A small image classifier, trained from scratch: patch size [2, 2].
Rows from block 3 of a small image classifier, named by matrix and row number. Rows with one number belong to one neuron. Each number is 128 + 32 x the weight over its row's rms, rounded and kept within 0 to 255. All counts start at 0. Numbers have three digits each.
After each neuron's rows are labels from the 100 images, of 14976, where the neuron reaches its highest value: "responds to" is what is common among them; "patch colour" is the nearest of a few named colours to the mean colour under the peak. Only what is clearly more common there than usual is listed. The data: photos of plants, animals and fungi (iNaturalist). In brackets: how many of the 100.
# fc1: MLP up (model.blocks.3.mlp.fc1.weight, 960x160), inputs 0-79
# fc2: MLP down (model.blocks.3.mlp.fc2.weight, 160x960, transposed), outputs 0-79

fc1.191:117129133087094194106138076109122116160138103164152119163097123149146137098096082122189169169089175142128148079147158146134159120166111092121154106162114151152137084103176159113124081094057185155097126143125112193158052085143143118122095127
fc2.191:132150136102132151113069147115140117138166119125165088064107168133164132157048159202122123088142106141118143115109127132109066095131103060114061137096159104049114137131083150150184153191117164106110134128084168155091127143163139150147154165
responds to: phylum Tracheophyta (25); kingdom Plantae (25)
patch colour: pink (29)

fc1.69:109163135134119134149140086084176163148134102128159092109157120167126142124147136089145178111170135075171151144155130160181149122145123092137145113097181195099108153110115131121179134175137233147113119106124146138103108109127157151142099140
fc2.69:147090102112163150111101176108122145147118170105134159153132141150116111128130159179132087137177142126145163173099070138084171187081140134124084114143148130121125156125084137102126102164174102165115104139114101113140133117121161124151187167
responds to: phylum Tracheophyta (32); kingdom Plantae (32)
patch colour: white (27)

fc1.682:129116091164088107151134101105137117144169138128145097167196165147144097148125075094132073133080122151155096097129080104098028189145110127102105144209127136115107131138176125142089139139132136187109153163131080124157140087131096104156109140
fc2.682:132134151177065119181135099124052109084142178134165147122075128160122132142105117172206077154130121119204169103124163128091143122116123121148084066080157077159071105119133100105096071148098102156095159182163117152123067132165169149126150155
responds to: class Aves (84)
patch colour: pink (30)

fc1.400:115087189075160114137131092111152114191172182098096170157078137169071129130118147105102100135184111136153103118124099109148129204142070082094201090135152127153099130084112143085185155113129162162138122129122140091158098105118098175121139111
fc2.400:119131099102097161111149073130119159146131132083105165108152129115183136119104168137120151173091127132110090087160149198122132119104100066149153153123116074118143105083106171084129108098186136112109133150163117107149125120111188131164151152
responds to: order Charadriiformes (26)
patch colour: white (49); pink (30)

fc1.22:119152014108123141107107143105154120152155124124085122069166074138129161130104122156120162132177111115070163136167146142155107152135091138040132141157185114127147094124133092122192045147131140086151168136109167154116143099176118117147101130
fc2.22:147120147133198118108131122164077109148106114126117140153169129164164118100165170159121119142115126151155169071108075097122094141136090126132113103109099144138155105125073176151107143165148148145158130142164172158125105128084192098118224170
responds to: phylum Tracheophyta (39); kingdom Plantae (39)
patch colour: pink (42)

fc1.506:104092145158116143126072108099120189140124077133147109108122159127132070171106111110140133146134130085136101147185168111179121192069162152167114139147169195104056077130056094103129128055108129085108143124119144124104101188175107141181060114
fc2.506:071181127139157103107130207158169141147112092092055096061131149150106173145180129129096133097109129107110089115112089083153185194088133146140146134120059127131135124179076141083103172135193120091203131100097134103150149160079118072109167092
responds to: class Insecta (77); phylum Arthropoda (77); order Lepidoptera (60); family: Nymphalidae (32)
patch colour: pink (34)

fc1.103:100152137128097134101153125112120137131148122130129161125148111184084130048122124112153132186138140149137155186128166112151107157108131166112088038184086137090143083062210152125099082164142130139153156100121129119168089059120096125114130094
fc2.103:105141140111099105149188182134125137105094100121063212152115163127132103147113108096080112099111147167084166170074099060062124071081116191135116125132115116125083154071140107164101190164086137095143158161107130165122120143120140123118128165
responds to: class Insecta (59); kingdom Plantae (26); class Magnoliopsida (25)
patch colour: brown (69)

fc1.557:062106126144127118099149117124102097138131218138102096124145129091107117049152117086163167130105146098155124160140196182132121122101168136087082127125117139118142086070162101111136133124166200106055102113159127154115133109139133179149103126
fc2.557:133149125088077159102176127162144105088158126057190147060137142141178088149084115118142144065148182118092136115087137138093114114125116167126071148130126036135174157149151150202133179125182054118111140155176151152058158149150093124170096126
responds to: class Aves (84); order Charadriiformes (40)
patch colour: pink (48)

fc1.571:092086090138078137123140115093155103116154117075120140132127137142129120039084146124143073126121156158112166145116129137153137179101135130152161157099186132139101056160083148135157145124127102089102191099129166125105176158114104151142117135
fc2.571:103120169079151118121128142212144103107160111115136151173095118125134165090170153130116114124100063104156163039131140191122064142193093158166169126185137143132092187113142088086085191114165119154112078142100138135125154107150136179134168079
responds to: order Lepidoptera (39)
patch colour: white (39); pink (29)

fc1.330:095079191088063085118123107165132173154131168147055106110081122137113122158183152112073126161147152188168141137129111123118137172131080118119181114122089144079165093067185139111094140109147116092131182098140122109136193152061149150089159147
fc2.330:063117108149110152110146119079167104113152114188115104148097141125110122142146124071107139142101133097120130072130102125199126147140066106094141121103153115106112153142078152188147114120148137166060074115111161192127137080116114099108152064
responds to: order Anseriformes (26); family: Anatidae (26)
patch colour: black (60)

fc1.164:093106186172142107147199147143124155119112161223163104149065132186151136172164133153136134166146100150100115104138066116083038117132102138125093159119122113138113140150057142170123081091194125107130053124134118125135099135090139047121139166
fc2.164:207129089172131071127078151086081077106076171119186142134143126173146113137094125163117166189107130111135101108137171139093130121103121092168121122107130107116075098131167131114125130161111164176151136151106096146158157104176077094083141145
responds to: class Aves (85)
patch colour: grey (78)

fc1.537:134097132091066224111090131084123143186088120102132138112136141139119103079111131137101156152147136116116172159123128117132158185095074118141129146141202129104143071115165089165130094102148137086123149117126121112135084126107176054148078101
fc2.537:176152113116134038106078112144130115122130157107115178096143140138147143172149148177069084106128134132106155118156092136172136101110208184133164157106112131168125201128138104080067110121143099154088123130124109143145118125086135121108218080
responds to: phylum Tracheophyta (26); kingdom Plantae (26)
patch colour: white (53)

fc1.36:134054124141157058142129095206130151112156160077198157137098128160122125134095124186140105186176116122184120123169082183096076154138118081093210139150080114141089144182121132133173127144179107138138143146160110140114132087121098176080092109
fc2.36:118137113160081139148140110140128150076100119133185099153099167171130084115112093115097138136126133152114107124135097138152134102137136181084113124101107120087095141090129141132128137146134102136067163148115147127145091084155128155183157123
responds to: phylum Arthropoda (71); class Insecta (69); order Lepidoptera (37)
patch colour: grey (77)

fc1.533:100110106142101139140121133140129134115173148094080075173133136115165121166124164099142104113126169149130161126074167076159171159085142092185179098109131106106144121146057095107139120155202074100067154145153137120171150112180150169151153132
fc2.533:061132122122140081141135135142195141119127154090092183071125117129113062168127128179069128195131157126163082128167124138126133130114107128148214102113106114151155176180162162151095164160088106155156133160084110152123140153161161108176119040
responds to: order Lepidoptera (32)
patch colour: white (28)

fc1.425:081146160083131138141159093072154088134138078157158082128110124139190155117150132131112113091131140156105147055118142138101176124057150147105135126079104131062068143177112090134214174121118161143068172076108119158106174147133082161170103182
fc2.425:108106123096150090105168102197190162080156093107149159098121114132164182098108176149124137154116124191170132079089118202130132132129135117184142115209102094172151139073133126079079213099146145165115113167126173119156143145138163173128169118
responds to: order Lepidoptera (34)
patch colour: pink (45); white (39)

fc1.720:095158172108111093107147138187161140127097126132201140122147104140168173180101119190096086157133122102134103088095175092130137084090143198186142115163126156126158133144122161063103116146085096118129135121093102199162114131162186116122077155
fc2.720:115144085050154083133165124133108095130141127098161131170156164153156131130128111095108074159131095120069116117175101109042151119182122118120136083133094086139136144146088137182147107142170160188152113109159089163136119150093211103117177101
responds to: phylum Arthropoda (60)
patch colour: pink (33)

fc1.579:094124121094129142133142090151154124111109140124138121088184122162102140153123139094124134154161133164170175206131127123108126146095068100118182131148089113128137158152144136128118081200121096101180083158085092161133089091118122130125105198
fc2.579:131113093032127107151149098149108062112135134146099136113118107127131115140135063101109119128126158126055155128084144202099184172101077084165124123102070147125110143143093143195134140196155168139192127079165109150166100171108158177103216145
responds to: order Charadriiformes (29); order Anseriformes (26); family: Anatidae (26)
patch colour: pink (31)

fc1.475:096187103116163061167104105095122176105103180132087077094085142076165141106141115093142101087112121159085164137137212102102043099180140096153116073135147126134162115136134141116159169113128108096139095178194140128168139116097137114130120170
fc2.475:134091053132104068151180127081124166168160087143115128123190133141074068140080170129100151159067147133143144047124120126131169119120125141145140141104120120162109147119141157188111079169156196160166101111076165151161188147106143099128132144
responds to: phylum Tracheophyta (34); kingdom Plantae (34)
patch colour: black (81)

fc1.241:066159108111121122128063157144150128157084206066170111143182121135160118147110098135147159059164168159128152123133173124080158129134137152123121121195155118153166110162158091128127077132082104101105155114120054089089162139095148131160164139
fc2.241:093146142166163153100134095115115110052135156150054060130131135191146107089086142151101152178153128144110097147118141145157101043095127119129085090040128074113128120160116115107170139141102099151100110093114121171151114131153107131102102151
responds to: class Aves (83)
patch colour: grey (77)

fc1.612:118113125136181135132159110137134149145128104129120144116073118126162091082085065186148094168117112142134157121166133102175115124089178125064181119088126074109123145107119167170050128136071091117168097126177144152175124150164056102110085171
fc2.612:128169149145148099109146118119125139107090084135131115149100128140085110166069098139118176125094103104121157153163105146083153083134088119124145134107140098110096160126089173129094063165155168120131068088139144172140132097183191088103161171
responds to: phylum Arthropoda (71); class Insecta (70); order Lepidoptera (33)
patch colour: black (79)

fc1.719:127154107133091099085165032118139146151151089132132087117121077163054087146198166124188056167115172122139134151092095121097140114144150109223136125131126141089118115129113165139174136180161132132157119128153119137134160179146110167127142096
fc2.719:055151089147159148140129107092116117125138159083126145139094185099126153105110189084096129150159139111170123119062082194146112091111078081144136177086124157081117117144093172190107097184050151169132190167057109131110191139145101103157123113
responds to: order Charadriiformes (26)
patch colour: grey (81)

fc1.284:101092122097128054045132168118162084172056093146153091140085119103148147149124134115092071135179138126155096131096158111145061123115084112126093058183158132107110128174147129056073116116164147139133092118126127146120185146148155099106076139
fc2.284:118098118147144141084154134172163065121072139043107143173120130142188203176072156158187129175130081097110145119147156115128098105136142122141110194082111138112139121158091126163102123123149121127106099147135120168181085143092119114126152091
responds to: phylum Arthropoda (74); class Insecta (72)
patch colour: pink (51)

fc1.54:096130177109125077111118112115111128182117112150112182112135058147116159090101137108165132158146120109090132105192173084080107207137125130139160156061187135063075113121114065114149084088129101084129173135183131111172164159139106134177113180
fc2.54:153143097164107129138187133110131077110113117091113161132111163120110117118117111185072112180095138101103144157126117123152139106098157104124134131142079088106077127098073144140064134151150121118103118099074159207149120159103154144205189123
responds to: order Lepidoptera (42)
patch colour: brown (50)

fc1.595:141178111124120091134131100135131091112089145099125142173127140130082142120109179161159148156122144148125169144089136094160169174125172088117105125110234110162116159143117056143242132125171147148056178099128135097150121158129113132103124076
fc2.595:154159114099126097071078055180141127085106140176095139076121133168137089148128156103203096117155135137154190140122099133186139091089052102130137110182052135211132118153097156133097152143115096153099122161142125167068099152150118093105098128
responds to: phylum Tracheophyta (25); kingdom Plantae (25)
patch colour: white (42); cyan (29)

fc1.7:117147188200145133137144129104127184151122115141086126073159120115147097083147109092109135155128109133170136086087116116133090102174104133171100167121190111155167153128130114146128098088146133149084109148136137173075211137146101162118150107
fc2.7:143118146074097139125105124052154174133101142049154162126134179056150097132127147132077111180087158153124151178105173112114180135123195128152089153126142124153102125145133140119164104167124095091120131084080101126093099143081119140116165124
responds to: order Charadriiformes (29)
patch colour: grey (76)

fc1.83:155094176158088152134200147110090135136112113129125143198077132165149084181104144080099070128079139122120100136063091127130188163126175159162149083164096092170148134180146147100086106096122102073133161092125108078179081149078126138160120156
fc2.83:115127105120141106106103108181103091074125166110077103075133161163125113094145127125127187093094160097155080123151090162148093128123173104123131147178107130080150126117138160147122146124102138116155071128163121081109171092218119134156171093
responds to: order Anseriformes (26); family: Anatidae (26)
patch colour: grey (82)

fc1.270:134083187124182099124150142075176109149199105208126187157143149152105106118089127178116135163175182142133113144115111098128120099129153129111113211096098118109126079135128132131081113127183160141158143175121063106134194098145116187107124175
fc2.270:075146118125119132164137133068157130104110106171100150118122082112118139128121134067115202131168082167094167124106105166171165119115093106147120073131178129125059129086182120145100113137097107124063121076185136187150080174106164136143145106
responds to: order Lepidoptera (37)
patch colour: brown (49)